config = dict(
    encoder_arch='vit',
    model='masked image model',
    dataset='telescope images of galaxies (Galaxy Zoo DECaLS)',
    train_examples=88335,
    image_size=64,
    grayscale=True,
    crop_scale_min=1,
    horizontal_flip=True,
    translate=0.06,
    method='mae',
    mask_ratio=0.75,
    loss='mse',
    encoder_norm='layernorm',
    encoder_norm_position='pre',
    encoder_activation='geglu',
    encoder_mlp_ratio=2.67,
    encoder_head_dim=16,
    encoder_fused_qkv=False,
    encoder_bias='all',
    encoder_qk_norm=False,
    encoder_parallel_block=False,
    encoder_inner_norm=False,
    encoder_drop_path=0.15,
    encoder_patch_size=[4, 4],
    encoder_layers=12,
    encoder_width=192,
    encoder_positions='rope',
    decoder_width=128,
    norm_pix_loss=False,
    decoder_layers=3,
    init='kaiming_normal',
    residual_init='none',
    optimizer='adamw',
    lr=0.0021,
    beta1=0.9,
    beta2=0.98,
    eps=1e-10,
    grad_clip=0.5,
    steps=10500,
    batch_size=192,
    epochs=22.8,
    lr_schedule='linear',
    final_lr_fraction=0.1,
    warmup_steps=310,
    weight_decay=0.0,
)
Rows from block 3 of the encoder, named by matrix and row number. Rows with one number belong to one attention dimension. Each number is 128 + 24 x the weight over its row's rms, rounded and kept within 0 to 255. All counts start at 0. After the name is the row's rms in percent of the matrix's.
# v: attention value (encoder.blocks.3.attn.v.weight, 192x192), inputs 96-191
# proj: attention output (encoder.blocks.3.attn.proj.weight, 192x192, transposed), outputs 96-191
v.11 087 [119 102 118 116  79 154 155 116  80  77 108 122 115 134 170 131 150  98 157 121 145 120 105 103 146 135 118 126 136  93 129 135  97 136 106 167 146 111 158 141 123 131 101 129 125 141 161 167 103  96 139 105 175  73 129 132 164 111 147  94 123 110  20 109 108  95 115 106 105 148 164 144 162 109 130 126 148 119 118 119 161 128 119 127 139 103 108 126 145 137 137 167  89 133 180 121]
proj.11 087 [126 132 185 108 132 132 130 122 116 144 130 138 116 138 139  96 133  99 128 116 135 102 119 102 149  88 116 157 134 104 132 126 174 122 103 102 133 126 170 119 102 139 107 127 113 101 122 122 104 154 170 149 100 144 145 174 118  96 121 144 152 131 150 107 143 115  94 131 131  83 102 141 119 138 138 138 124 105 175 128 131 125 141 150 127 123 110  98 129 128 104 101 134 141 132 135]
v.12 085 [145 103 145 151 162 112 106 149 155 136 138 123 154 140 122 136 136 145 159 122 114 124 118 143 116 109 116  79 144 173 107 145 145 134 107 165 120 139 118 132 109 140 132 136 162 122 133  94 132 130 144 133  97 146 122 129 114 117 119 104 111 137  95 126 113 161 178 120 100 123  94 146 126 145 128 117 129 146 103 130 131  98 139  96 133 159 194 136 135  99  98  89 120 126 172  88]
proj.12 084 [133 125 101 144 120 122 146 165 115 127 105  94 183 162 156 147 149 153 146 101 138 138 119 138  71 141 128 149  88 130 137  87 103 118 137 112 115 110 104 121 118 144 131 154  75 172 101 136 183 128 118  96 112 160  96 121 113 115 160  89 130 113 114 157 115 123  96 121 151 135 129 142  79 139 169 136 176 143 126 102 136 144 129 171 158 146 101  75 103  95 123 118 118 152 154 143]
v.13 092 [154 134 142 114 128 170 130 109 123 149 123 115 143 127 108 128 128 103  94 122 118 141 130 146  99 132 104 118  91 126 125 149 169 151 128 142 144 111 135 168 142 138 132 106 136 127 140 133 121 114 149 176 147 130 126 157 198 128 157 168 111 118 108 152 144 122 150 105 109 121 135 130 168 143 145 167  73 112 117  99 106 147 159 102 157 178 108 151 156  97 131 146  93 155  73  79]
proj.13 093 [139  88 118 179 102 108 172 159 128 115 138  94 138 125 123 111 162 137 158 133 156 112  97 142 153 142 118 130 126 128 156 100 136 161 152 163 139 137 152 183 110 149 110 120 102 137 123 116 147 147 166 113  83 120 140  93 146 154 137 167 136  96 147 147 132 133 101 144 124 124 143 132 126 102 124 136 130 154 100  97 159 100 145 152 106 150 103 114  95 125 139 137 136 108 164 122]
v.14 093 [119 121 144 137 184 124  99 124 149 103 146 132 131 120 118 152 135 105 110 129 143 127 150 160 121 136 104 100 182 150 127 146 149 125 113 127 118 117 170 108 133 145 132 115 111 145 121 120 131  68 145 143 148 100 163 125 131 139 103 158 117 135 191 117 121 184 127 132 166 118 132 142 149 150 134 155 108 129 106  99  91 125 150 122 156 170 151 149 174 133 123 148 121 178  99  65]
proj.14 100 [129  88 156 122 111  69 140 118 133 125 120 141 154 117 148 117 143 136 174 117 128 118 113 134 166 119 120  98 126 137 176  93 114 109 145 189 124 138 128 115 101 133 119 149 127 130 144 119 133 135 157  98 119 133 103 112 149 126  99 124 123 115 144 157 162 127 110 105 120 117 117  97 118  90 116  96 137 177 113 101 153 113 124 133 132 114 114 118 117 143 146 133 134 112 130 122]
v.15 083 [125  86 164  97 128 110 116 124 146  79 132 141 114 148 121 125 151 128 117 127 135 140 147 143 123 111 130 121 174  54  85 141 141 116 137 105 123  77 155 140 121 126 123 134 132 122  95 175 124 139 119 150 108 141  95 126 133 138 139 129 122 108 120 110 131 147 111 102  98  91 139 146 129 119 104 127 150 110 158 125 141 151 110 108  90 114 171  77 134 115 160 115 142 125  89 128]
proj.15 086 [140  88 115 109 130 136 126 107  92 156 117 144 112 148 154 140 116 162 121 140  84 107 130 123 117 136  99 135 150 165 151  89  83 172 107 129 121 103 133 134  86 122 162 112 158  80 198 130 155 151 175 121  90 127 121 110 129 141 148  93 110  76 134 160 135 103 117 127 121 126 118 109 104 137  94 133 112  78 126 148 172 117 143 126 126 115 153 140 142 102 155 145 131 109 133 168]
v.16 118 [168 157 111 113 132 177 141 121 161 143 134 142 123 117 139 136 148 141 141  76 125 147 132 142 136 120 127 143 113 157 140 153 104 142 147 137 143 100 135 106 102 102 138 106 113 172  66 109 119 129 122  68 159 108 189 128 129 104 141 153 151 149  84 104 103 164 119 159 177 179 156 138 129 129 145 109  97 140  99 155 128 145 157 132  86 160 136 101 109 123 101 119 125  86 134 145]
proj.16 103 [152  99 111 135 121  78 114 147 150 148 157  89 119 151 101  89  70 129 126 144 138 120 119 126 122  93 143 113 149 120 149  90 117  92 112 160 104 133 131 111 137 149 123 123 127 113 119 135 136 126 170 121 134 105 169  88 108 134 113  61  88 132 103 199 169 118  93 125 159  80 116 125 159 143 108 132 116 103 123 122 129  92 132 108 173 115  99 132 129  96  91 125  84 137 176  84]
v.17 106 [116  76 113  92 133  90 119 118 175 135 126 172 118 147 175 136 156 128 117  86 143 124 123 154 126 124 101 132 133 127 109 143 112 133 137 125 147  87 127 125  86 121 128  92 134 117 126 148  92 131 124 120 190 170 135 139 116 141 141  98 145 154 126  99 141 138 104 123 102 151 131 142 125 163 132  84 139 140 156 137 103  91  97 135 114 104 117 123  90  83 158  87 143 153 158  77]
proj.17 117 [144 115 138 121 120 130 163  95 159 140 127 108 165 139 141 139 156 127  75 133  98 102 124 149 121 117 126 159 137 155 164 121 128 159 140 156 104 136 167 120 127 137 108 108 135  66 148 117 121 139 126  96  95  98 105 160 151 159 138 123 135 140 142  94 132 130 107 127 162 109 108 163 112  93 160 122 121 112 134 135 168 142 151 141 100 159 114 114 127 107 183 152 113  99 126 130]
v.18 102 [142 110 113 130 121  74 103 111 130 132 118 149 125 129 123  95 146 140 132 113 145 131 127 141 115  68 116 132  86  91 124 114 138 158 102 111 137 107 128  96 174 131 101 116 161 143 175 154  93 140 139 149 122 157 136 117 128 145 131 140 142 110 143  61 102 137 156 106  62 180 126 108 121 176  84 125 125 147  91 146  90 101  99 107 121 187 131 131 100  91 180 139 133 166 112 139]
proj.18 104 [160 134 152 108  97 124 119 125 184 167 101 134 185 145 140 164 132 162 160  86 110 138 126 140  95 139 110 153 154 165 162  88 127  87  94 122 129 156 125 129 110 112 136 177 127  89 118 146 123 127 124  95 130 140 130 126  98 154 140 136 111 144 105 140 180 140 143  97 145 110 133 179  95 141 181 113 122 121  85  95 133 130 154  94 117 126 101 113 122 127 125 111 103 156 135 117]
v.19 117 [125 145 130 116 184 147 109 100 155 120 150 121 171 145 158 135 123 109 132 122 139 105 151 147 159 123 146 129 144 173 132 192 140 117 117 170 148  87 107 122  88 155 148 129  84 139  74 139  93 126 148  98 132  97 115 146 168 140 134 121 132 147  96 118 137 136 133 147 144 172 137 110 103 132 129 106 106 158 140 139 145 148 178 120 135 132 163 109 149 120 103  97 103  97 114  99]
proj.19 110 [137 124  77 141 125 155  98 153  87 120 141 149 136 114 148 145 113 141  74 106 101 130 138 116 182 120 150 103 134 158 126 126 163 130 109 105  94 155 130  88 143 110 167 162 122 113 133 128 151 155 128 107 158 139  97 134 111 153 101 108 106 157 146 106 103 147 110 154 113 156 150 130 146 116 119  82 117 118 151 105 132  93  90 155 118 105  91 129 116 152  65  98 134 101 103 153]
v.20 100 [117 158 174  96 155 178 116 138 121 127 163 172 149 113 145 101 118  84 107  84 132  96 169 122 119 129  92 157 157 152 111 124  95 148 111 142 151 131 137 126  65 124 130 104 109 122 106 124 120 140 104 149 140 134 122 156 118 135 163 122 118 135 129 136 107 148 110 150 188 120 113 132 124 168 157 165 151 139 165 133 188 127 142 155 137 187 133 132 115 145 112  92 137 125 123 134]
proj.20 093 [117 162 101 147 120 141 121 123  87 106 114  91 177 113 154 141  87 136 117 144 118 158 140 141  93  81 115 101 107 147  96 122 152 155 163 134 127 170 125 145 149 116 141 154 121 129 106 163 146 128 125  96 138 148 135 121 167 125 138 120  93 125 119 128 115 137 125 165 123 134 112 195 159  89 174 112 129 119 125 106 170 135 157 127 150 138  96 151 152 151  75 164 140 135 118 140]
v.21 108 [132 120 131 125 180 107 145 119 108 103 162 122 129 122 156 139 106 112 138 119 131 131 149 124 119 104 145 125 156 116 154 135 137 120 131 182 149 134  99 124  82 115 109 133 100 134 113 155 153 106 111 117 103  84 102 153 124 124 143 130 153 145 160 149 122 106  93 135 134 107 127 158  98 176 161 135 134 135 210 137 187 130 128 132 189 177 167 153 125 135 134 101 141 167 111 120]
proj.21 102 [128 190 139 129 122 133 138 111 128 112 111 107 152 118 154 119 117 125 110 128 124 172 143 111 107  73 133 101 148 164  88 149 159 166 177  98 145 162 103 121 146 103 134 121  93 145 122 138 151 129 134  82 113 115 118 166 118  89 103 101 133 135 138  68  95 157 136 159  99 127 126 163 148  95 141 119 129 149 132 155 115 154 123 128 143 124 124 143 137 145 105 141 131 119 157 142]
v.22 105 [142 131 158  98 169 166 147  73 122 111 140 142 127 136 117 126 115 102 146  94 150 103 159 156 139 113 121 101 161 149 139 142 146 131 121 153 139 104 148 106  59 106 164 114 107 117  80 151  88 123 131 148 129 119 111 165 151 126 161 125 179 123 121 142 100 151 120 150 168 168 134 143 115 178 137 131 136 155 107 150 148 144 173 109 116 179 196 130 173 130 127  84  96 102 106 124]
proj.22 104 [142 179 108 121 114 153 122 141 138 126 117  99 156 137  94 102 106 141  80 114 140 143 112 109 117  99 148 127 137 141 120 124 205 132 106 107  88 142 159 126 161 117 150 142  91 109 154 128 129 140 148 108 140 138 117 123 121  82 125  93 123 158 140 102 157 118 111 158 111 139 120 157 150  96 134 102 119 148 136 114 175  87 142 168 137 146 130 134 161 181 105 141 156 123 119 143]
v.23 108 [122 139  83  97 119 130 126 102 145 190 126 147 132  82 116 112 202 158  82  62  98 123 147 105 130 131 132 169 133 133 137 133 127 163 102 127 127 134 130 155 152 131 145 172 157 143 110 111  89 126 126 106 133 168 144 166  98  93 136 124 152 146 175 133 110 147 121 118 132 144 142 129 138  94 131  89 156  86 129 158  76 134 117 159 100 111 126  91 124 116 112 164 123  99 118 137]
proj.23 103 [136 125 126 100 134 114 150 124 128 137 157 121 113 142 125 129 126 121 166 104 101 119 127 154 153 149 123 143 148 130 142  98  91  69 129 162 123  82 165 105 125 165  96 115 143 123 133 101  92 158 162 143  99 111 123  80 147 122 127  97  95 130 113 168 211 120 102 160 126  82 126  91 127 166 109 174 124 138 156 126 131 140 107 100 108 159 142 108 112 101 138 137 137 145 137 105]
v.24 091 [122 120 136  95 142  93 129 132 101 138 144  91 156 112 129 129 107 132  88 130 104 146 144 140 108 125 158 150 117 151 128  79 129 127 128 123 119 141 145 125 109 120 123 131 148 153 168 132 157  99  92 196 105 119 133 146 117 109 134 116 163 152 191 115 125 123 105  88 135 106 138 143 150 112  89 126 140  80 140 145  75  98 102 157 126 118  94 115 134  91 139 168 133 145  62 172]
proj.24 091 [128 169 123  77 144 161 108 124 130 106 102 120 108 145 154 120 171 123 124 126 188 117 164 115 151 149  91 110 118 124 141 163 133 123 106  75 122 113 150  98 105 169 110 110 145 159 113 155 144 159 156 104 123 115 130 128 109 101 118 158 145 100  69 102 141 109 163 141 128  99  82 161 106 185 146 116 135 145 143 157 113  88 124 101 104 174 130 124 156 109 159 152 119 124 127 116]
v.25 092 [140 120 127 127 134 122 116 104 141 151 160 195 157 144 127 107 150 109 158  95 123 156 141 118 102 104  86 115 115 145 118 122 122 154  99 117 143 118 112 129 108 110 162 126 136 140 124 106  91 121 151 148 168 125 126 168 106 126 142 140 153 132 177 162 126 112 136 142 132 109 153 143 114 144  97 139 125 135 135 153 162 166 134 142 112 116 160  92 165 134  82 143 105 153 193 118]
proj.25 092 [172 119 126  98 135 120 151 129 107 135 101 113 104 156 110 145 134 120 109 116 101 136 100 151 156 101 166 162 114 132 141 121 154 149  85 175 108 108 160 133 149 107 141 119 100 147 104  91 120 122 119 146  84  89 121 112 115 115 132 113 137 151  41 123 172 134  68 180 127 156  83 129 126 131 160 166 105 128 148 166 118 112 111 133 115 127 136 132 109  97 126 196 143 124 135 126]
v.26 095 [ 89 114 152 164 133  64 109 120 115  84 122 123 121 118 123  90 118 104 145 140 148 129 140 113 146  96 136  80 151 120 121 152 142 102 116 127  82 109 106 132  81 116 139 129 130 142  87 159 139 115 136 128 114 132 108 100 133 153 115 135 141 154  96 129  99 175 131 148 129 128 111 110 123 169 142 148 149 137 183 140 148 138 113 133 126 145 146 168 129 150 147 145  90 138 159  74]
proj.26 097 [129 128 113 169 124 148 129 104 169 105  93 155 182 117 136 135 105 134 110  84 119 154 124 143  97 128 119 138 148 158 135 169 170 143 172 135 154 131 135  99 147 112 159 152 109 115 129 124 105  99 139 115 107 101 108 166 135 118 136 120 120 126 197 110 107 149 146  99 137 146 128 165 128  83  97 118 138 125 104  89 149 127 113  96 130 150 140 127 113 139 113 107 152 103 104 133]
v.27 100 [125 154 150 125 148 120 122 150 133 100 190 152 133 109 129  96 110 103 138 115 108 127 155 169 163 137 123  85 148 140 120 135  92 134 135 152 121 146 155 109 101 107 127  70 150 171 102 121 123  88 133  96 144 135 145  72 191 136 173 155 137 104 140 128  96 156 119 149 164 152 132 146 112 142 148 161  73 122 112 124 140 108 160 124 137 143 157 142 121 144  77 131  96 156 146  85]
proj.27 098 [163 154 118  99 117 133  98 145 121 126 126 119 142 120 137 116 142  70 122 127 143 127 104 117  80 104 141  77 141 121 116 153 191  85 110 133  88 159 138 136 165 134 106 152 115 110 162 132 162 123 169 133 120 144 153 102 114 140 116 118  98 134 115 149 135 141 156 136 137 174 163 115 133 117 129 113 153  78 142 128 139  89 133 115 142 119 117 167 107 159  88 117 130  98 135 128]
v.28 112 [130 123  97 121  90  94 151  96 133 153 115 137 150 137 141 106 129 125 128 163 112 163 106 122 137 133 135 110  85  83 139  91 105 110 134  94 114 180 115 147 159 102 122 136 151 146 178 156 153 124 125 151 125 128 122 131 111 129 139 123 142 127 185 126 136  94 112 103 125 113 134 131 141 130 119 123 111 111 170 162  99  96  96 128 133 107  83 105  97 117 160 132 147 136 114 138]
proj.28 107 [ 97 118 161 132 162 118 135 116 159  93 127 146 153 125 111 129 182 137 132 150 156 106 156 109 137 164 107 149 148 141 156 132 120 129 125 158 160 124 118 116  83 150 106 102 143 153 134 145 101 139 109 149 108 114 160 118 130 150 155 176 153  89 126 104 123 106 137  96 108 106 100 129  80 131 166 132 105 159 140 146 135 150 159 135 122 129 137 109 158 100 171 155 132 131 122 140]
v.29 105 [ 77 105  84 139 104 132 168 118 152 108 135  79 135 143 123 132  90 145 158 197 112 115 102  85 123 118 144 156 126 107 122 133 185  72 131 126 137 151 111 122 173 111 177 163  91  91 153 175 149 127 110 105  91 142 149 147 117 157 112 135  78 129 120 151 187  89 145 108 106  81 131 121 121  87 127 126 118 125 147 118 133 113 104 145 127  99 146 162 135 152 128 163 132 149 128 126]
proj.29 096 [ 87  99 138 129 123 134 117 102 111 138 105 144  90 129 115 103 160  96 107 134 125 104 115 124 174 152 113 155 107 105 122 161  95 176  79 120 137 123 148 153 110  97 134 143 156 151 146  94 114 126 131 162 123 138 125 165 108 136 129 156 124 119 131  93  58 115 107 137 110 135  88 125 115 140 137 133 146 181 151 123  85 178 148 141  81 160 126  84 116 134 123 155 139 113 129 163]
v.30 102 [101  82 135 127 124 131 136  92  89 131 137 153 127 128 141 130 115 120  89 115 117 110 116 122  97 132 165 111 109 118 156 109 100 117 126  94 151 137 113 125 103  85 118 129 113 141 155 104 120 125 130 127 137 150 107 149 114 162 104 133 155 104 196 138 127 102 136 157 152  90 121 130 129 168 115  89  90 145 149 122 168  94 159 150 132 180 156 118 122  93 160 102 142 174 140 148]
proj.30 108 [113 197 129  99 155 153 121 110 169 131 127 121 152 117 122 117 144 176 125 100 149 142 150 161 107 147 163 172 121 131 107 141 155 141 145 152 123 138 134 147 125 131 112 122 115 124 104 140 140 148 115  82 134 119 136 134 133  82 125 112 128 154 105 110 176  90 127 147 112  97  74 155 113 119 178 121 142 155 124 160 114 166 120 130 152 115  98 120 116 112 149 189  83  96 103 130]
v.31 091 [143 163 113  99 102 168 131 140  98 139  83 126 113  95 103 159 135 142 104 102 117 112  90 106 138 135 136 111 129 163 133 115 121 152 126 174 100 124 142 130 127 134 136 157 110 146 121 117 111 120 153 115 114 119 134 105 134  65 159 110 130 133 139 112 120 164 124 108 148 171 166 143 143  73 140  81 116 107 126 151 117 118 107 147 130 119 127  98 127 144 114 115  97  93 125 167]
proj.31 100 [145 103 144  73 140 108  85 148 114 155 134 107  54 144 104  97 108 134 179 150 118 119 138 138 135 135 151 152 111  93 154 109  86 105  81 152  96 110 152 116 161 141 136 123 108 151 145 165 150 121 169 137 100 117 164  60 136 110 128 132 119 125 101 174 157 114 139 165 152  88 120 110 152 163 112 128  98 128 165 150 115 132 128 113 114 113 145 115  78 130 129 126 132 119 133 128]
v.32 106 [ 91 119 125  78 109 133 129  90 152 136  69 112 127 113 164 145  99 133 153 115 100 127 113 120 121 108 158 172  87  91 150 131 111  94 117 137 195 108  79 104 134 132 133 130 142 154 134 137 115 154 148 139 120 133 122 166 132 177 128 112 144 101 130 162 133 109 106 123 125 119 173 151 116 134 135  82 132 121 119 173 143 147 119 150 111 162  95 125 108  96 143 125 153 133 192 117]
proj.32 106 [148 111 112 198 135 156 118  88 162 104 147 126 149  85 152 112 102 126  94 146 148 127 112 153 111 106 137 151 154 204 138 146 149 151 118 132 113 168 133 116 125 106 127  89 103  87 154 101 169 159 147 139 126 105 131 154 140 114 153 129 129 165  98  95 115 141 135 143 117 112 101 125 156  97 142 105 104 162 140 115 133 149 143 155 140 141  89 130 151 129 134 116 137 156 119 141]
v.33 097 [118 105 120 134  52  98 137 139  59 158  85 120 131 135 169 117 133 123 129 116  92 154 115  85 137 112 162 157 127  81 163 115 102 118 136 127 132 148 116 120 123  79 113 135 130 161 143 151 127 154 107 142 101 129 103 157 137 114 150  91  97 106 115 176 123 126 128 131 127 112 135 124 134 111 127 134 166  90 146 152 132 129 114 164 105 132 127 110  92 134 110 129 170 142 132 179]
proj.33 107 [138 130 118 141 130 164 147 105 114 100 113 140 161  97 128 113 114 115  99 111 125 128  96 135 101  96 151 134 128 166  90 122 165 203 139 129 115 169 116  91  76 101 128 140 102  97 150 117 130 136 153 101 128  86 142 129  96 138 140 156 204 128 186 105 108 124 137 126 136 121 120 130 134 112 140  92 117 173 129  98 160 124 148 126 139 170  90 149 153  90 133 127 140 124 106 141]
v.34 086 [143 129 117 144 184 156 132 115 135 104 169 120 135 148 145 142 109 110  91 125 161 120 159 147 133 131  77 110 166 176  90 152 140 123 112 115 117 134 133 103 106 135 176 150 119 160 149 122 127 109 138 116 174 128 156 149 134 134 142 156 107 141 151 126 144 136 158 106 135 111 162 107 150  83 104 117 100 150 103 112 135 108 146 132 122 131 113 126 143 157 119 145  85 108 121 136]
proj.34 097 [140 140 149 108 101 106 172 181 101 139 102 110 110 157 108 129 160 133 158 125 110  96 141 100 138 156 122 118 158  73 135 128 140  86 130 115 126  83 131 142 134 150 131 136 144 170 116 130 120  95 101 161 122 123 140 124 114 166 138  85 117 160  73 114 133 127  78 117 107 152 142 112 123 165 106 182 124  66 114 147  89 132  87 120 157  91 153 116  73 128 107 169 130 152 135 113]
v.35 086 [128 153 168 126 173 122 122 149 151 176 137  99 137  94 120 161 144 109 139 150 143 106 101 109  87 158  70 145  89 131 138 129 153 116 136  92  77 137 140 107 117 114 143 133 145 124 164 116 139 140 128 152 131 135 121 119 129 113  88 131 121 121 130 127 141 112 125 160  93 110 112 115 115 121 152 129 106 157  60  93 162 117 107 152 126 142 140 128 170 161 134 154 124 144  88 153]
proj.35 098 [102  76 161 153 113 114 139 152 141 136 105 133 147 119 138 148 160 145 117 102 119  91 110 135 123 153  97 150 116 113 159  63 123 138 164 135 135 154 119 115 114 146 116 158 154 106  82 145 105 135  98 123  89 168 120 137 147 175 110 111 112 130 161 162 139 178 104  91 140 152 109 118 115 105 125 137 148 145 130 147 140 101 148 116 132  91 130 131 165 143 109  80 143 137 146 106]
v.36 088 [126 136 117 136 151 179 129 100 121  81 138 115 118 167 122 141  93 125 138 108 129 155 163 128 177 127 158 142 138 149 149 125 129  93 126 138 175 115  96 145 112  93 124 101  74 103 122 139 146 134 108 131 132 136 134 164 142 176 106 136 145 132 177 154 152 148 123 126 141  94 108 150  89 162 169 127 151 165 129 107 148 118 181 176 174 149 129 148 161 143 132  79 122 114 124 130]
proj.36 094 [150 144  60 123 100  97 119 125 117 119 122  95  97 125 110 111 147 128 111 186 124  95 131 145 140  91 104  92 126 134 148 146 155 124  96 139 104 153 125 128 200 140 123 124 117 163 180 126 141 126 149 166 120 114 116 100 136 125 168 143 111 144 104 151 135 123  90 157 102  78 124 125 130 161 139 120 112 134 129 145 107 117  93 193 151 128  90 120 132 128 132 174  73 156  98 148]
v.37 117 [101 114 106 135 120 130 140 117 117 115 130 103 124 142 130  94  86 101 159 129 135 152 116 133 124 101 141 132 113 101 133 113 115 115 123 167 137 163 128 119 154 118 114 108  62 128 128 148 174 121 104 159 102 100 100 154 137 183  87 107 138  96 119 134 153 128  98 145 130 142 120 144 117 134 128 138 143 164 167 126 158 123 102 115 161 129 140 164 115 203 150 142 148 113 124 127]
proj.37 111 [164  95  64 130 118 125  87 134 139 131 165 114 117 114 121  86 147 104 103 127 119 119  83 125 159  84 146  45 107 120 136 156 169 117 118 149 103 137 134  90 187 115 134 139 111 114 140 141 128 121 152 156 106 151 151 101 123 108 143 101 130 171 158 171 139 118 143 168  85 122 106  80 161 125 135 110 119  91 111  79 139  85 109 112 135 118  89 131 141 133 152 123 112 136 139 148]
v.38 097 [142 162 153 131 135 144 132 140 152 149 156 105 123  76 132 117 129  90 116 158 116 132 142 108 151 172  99 115 122 102 126 145 151 115 125 149 110 119 169 156 164 114 181 109 172 155 159 151 125 113 134  95 143 146 165 121 163 111 127 152 142 132 103 111 136 145 106 118 120 147 113 117 181  96 137 131 125 104  82 127 125 153 145 186  96 120 100 128 120 133 132 156  80 139 139 128]
proj.38 093 [102  98 125  95 116  97 146 115  97 123 128  96  74 152 134 105 119 141 106 167 147 116 141 142 164 153 118 112 128  87 161 152  91 126 111 109 127  78 137 110 122 132 152 106 124 124 111 118 117 132 134 138 163 129 113 103 143 177 121 130 115  90 112 139 127 109  92 145  98 104 139 107 137 132 101 138 129 151 115 181 123 105 119 154 132  95 165 139  99 172 126 139 172 144 121 156]
v.39 099 [ 93 116 135 145 179 150 141  98 186 133 176 118 105 120 118 100 168  84 115 135 145 125 201 138 137 128  74 156 128 147 127 166 123 123 129 145 112  86 102 114 139 127 165 112 109 136 134  95 144 124 144 136 150 110 109 131 130 123  85 153 133 127 129 121 109 169 146 139 141 174 136 146 121 111 140 148 127 126 107 106 137  93 117 123 110 115 114 134 104 149 163 102 136 127 132 154]
proj.39 100 [125 124 170  89 139  90 141 135 118 154 122 145  98 128 132 151 158 150 148 161 109 105 104 119 148 152  80  98  92  91 131 131 132  87 136 132 146 103 118 149 140 151 114 170 148 137 131 104 114 108 105 156 127 150 137 131 118 144  98 101 104 149 120 141 141 107 111 156  97  81 140 107 160  99 121 144 142  96  85 124 111 116 109 107 127 127 119 123 125 129 176 146  97 118 162 134]
v.40 092 [171 100 108 172 161 144 135 125 135 106 152 163 147  97 121 119 112 126 146  83 164 119 126 141 108 123 121 130 138 129 131 136 138 161 121 108 151 136 157 120  88  87 126 135  84 121 113 108 146 140 160  94 154  89 125 132 120 138 178 151 164 161 129 142  98 135 148 152 175 149  93 161 132 134 149 155 159 170 107 110 160 157 177 133 141 135  95 113 158 104 165 116 176 179 108 124]
proj.40 098 [120 129 133  69 110 119 116 138 139 152 104 146 117 151  78 101 133 117 124 156 104 152 169 130 215 128 136 144 122 151 115 130  98  70 144 136 134 130 110 118 148 154  94 129  89 138 153 124 107 159 122 133 109  98 170 105 109 132 110 129 116 107  65 163 131 134  86 110 119 127 130 100 139 140 142 125 138 122 108 135  99 139 106 118 154 110  94 131 171  89 135 155  80 113 136 101]
v.41 109 [121 159 133 163 160 164 129 121  86 142 169 164 127 138 127 157 145  92 149 121 146 137 147 133 134 116 132 144 129 159 154 110 108 165 134 125 148 159 164 109  82 142 106  92 104 154  54 125 107 129 113  83 150 121 153 145 119 116 176 162 166 160 151 102 112 155 153 178 150 148 138 135  93 163 130 129 110 124 131 134 127 146 147 112 152 167 133 136 144  75 149 111 152  98 125  81]
proj.41 109 [108 151 124 102 150 116  97 145 130 119 105  91 131 162 122 148 165 141 173 137 158 133 130 139 125 154 123 142 112 103 109 152 141  83 117 131 139  83 120 159 149 150 111 100 120 121 117  97 126 117 116 161 131  97 126 115 123 128 111 136 119 111  94 139 140 132 135 136 105  88 118 119 148 177 106 130 155 132 124 111 111 164  72 147 142 115 119 138 119 156 115 177 107 150 108 196]
v.42 091 [161 136 136 146 177 105 130 146 158 115 202 147 154 136 125 140 148 125 152 161 129 124 129 142 111 176 126  98 164 119  97 158 151 138 145 148 104  92 189 126 127 159 145 126 137 131 129 136 146 105 124 126 126 118 136 100 159 115  99 141 132 144 114 121 159 133 133 144 127 149 130 128 166 122 153 123  88 129  91  77  84 131 121 110 149 107 137 164 155 185 107 170  93 140 148  71]
proj.42 101 [ 98 127 127 105 112  84 152 171 102 139 103 101  96 160  83 141 100 167 164 136 147  87 152 116 153 163 104 129 142  86 126 118 135  75 101 141 116  73 135 143 172 148 109 161 150 129 111 139 144 125 114 144 109 144 148 122 125 161 100  81 118 136  87 147 124 132 107 133 121 116 134 121 114 119 100 164 142  91 114 160  90 144 152 166 141 119 154 137  91 162 117 121 107 136 154 118]
v.43 088 [147 126 113  88 102 158 126 104  89 113 128 156 126 110 154 107 118 142 135  75 120 132 125 118 118 112 194 159 103 135 121 128 113 155 127 139 155 138 121 103  98 121 124 154 116 150 117 150 132 161  97 118 150 111 132  78 130  95 163  97 114 119 141 104 133 117 102 134 146 144 114 149 124 132 151 114 126 104 149 154 107 175 147 134  92 173  86 115 100 155 149 105 158 127  87 117]
proj.43 091 [139 105 145 110 139 173 144 100 184 107 155 150 143 122 177 142 120 118  96 126 107 117 132 111 168 120 156 106 150 178 113 120 102 170 135  98 132 166 117 126 117 140  96 106 113 146 128 116 122 155 151 106 123 122  99 180 129  87 134 163 144  96 167 104 112 110 149 139 148  80 102 138 144 144 126 104 141 117 124 122 162 142 169 118  97 136 139 146 201 120 107 140 140 131 103 136]
v.44 093 [129 146 159 119 146 151  91 110  82 108 127  88 104 141  85 137 145 118 170 156 152 136 122 141 127 112 110 116 128  80 143 138 155 108 155 128  92 168 106  82 128 127 117 150 135 125 133 158 107 112 103 176  90 100  82 144 121 128 120 145  85 146 179 127 142 128 130 166 168 120 116  91 110 131 103 175 136 171  97 126 128  94 132 163 141 118 130 125 113 193 146 155 129 122  84 153]
proj.44 097 [124 174 136 147 104 143 109 203 144 141 170  93 118 124  90 127 141 170 123 109 125 141 136 154 116 112 136 115 131 125 132 104 151 106 175 122 108 185 144 138 150 129 156 142 118 138 115 152 137 107 136 145 112 139  79  74 111 131 121 132 163 134 184 152 140 108 137 151 127 136 135 126 138  98 135 110 162 111 174  95 158 110 122 104 133  90 126 136 164 115 114  78 113 119 113 108]
v.45 078 [135 125 101 128  91 112 154  83 144 143 120 118 122  75 127 122 130 140 118 135 119 137  86  76 105 123 140 129 141 140 125 149 114 153 127 125 116 166 122 127 130 137 111 127 132 127 157 119 107 167 122 114  93 146 118  99 138 138 100 103 167 122 133 103 106 101 120 137 165  85 110 125 179 120 143  98 122 112 155 146  72 132 162 116 111 121 137 120 123 120 137 131 135 116 144 177]
proj.45 093 [163 110 146 134 179 100 118 119 137 128 189 128 151 121 114 123 128 130 102 136 160 127 115 122 121 130 125 123 115 135 101 145  68 154 113 119 192 127 133 120 133 115 113 113 134 114 130 142 100 112 143  51 158 151 107 141 140 129 155 160 130 102 145  81  81 139  96 116 163 135 107 111 120 123 145 113 111 201 111 124 152 153 145 151  98 151  96  76 162 138 101 106  95 115 117  89]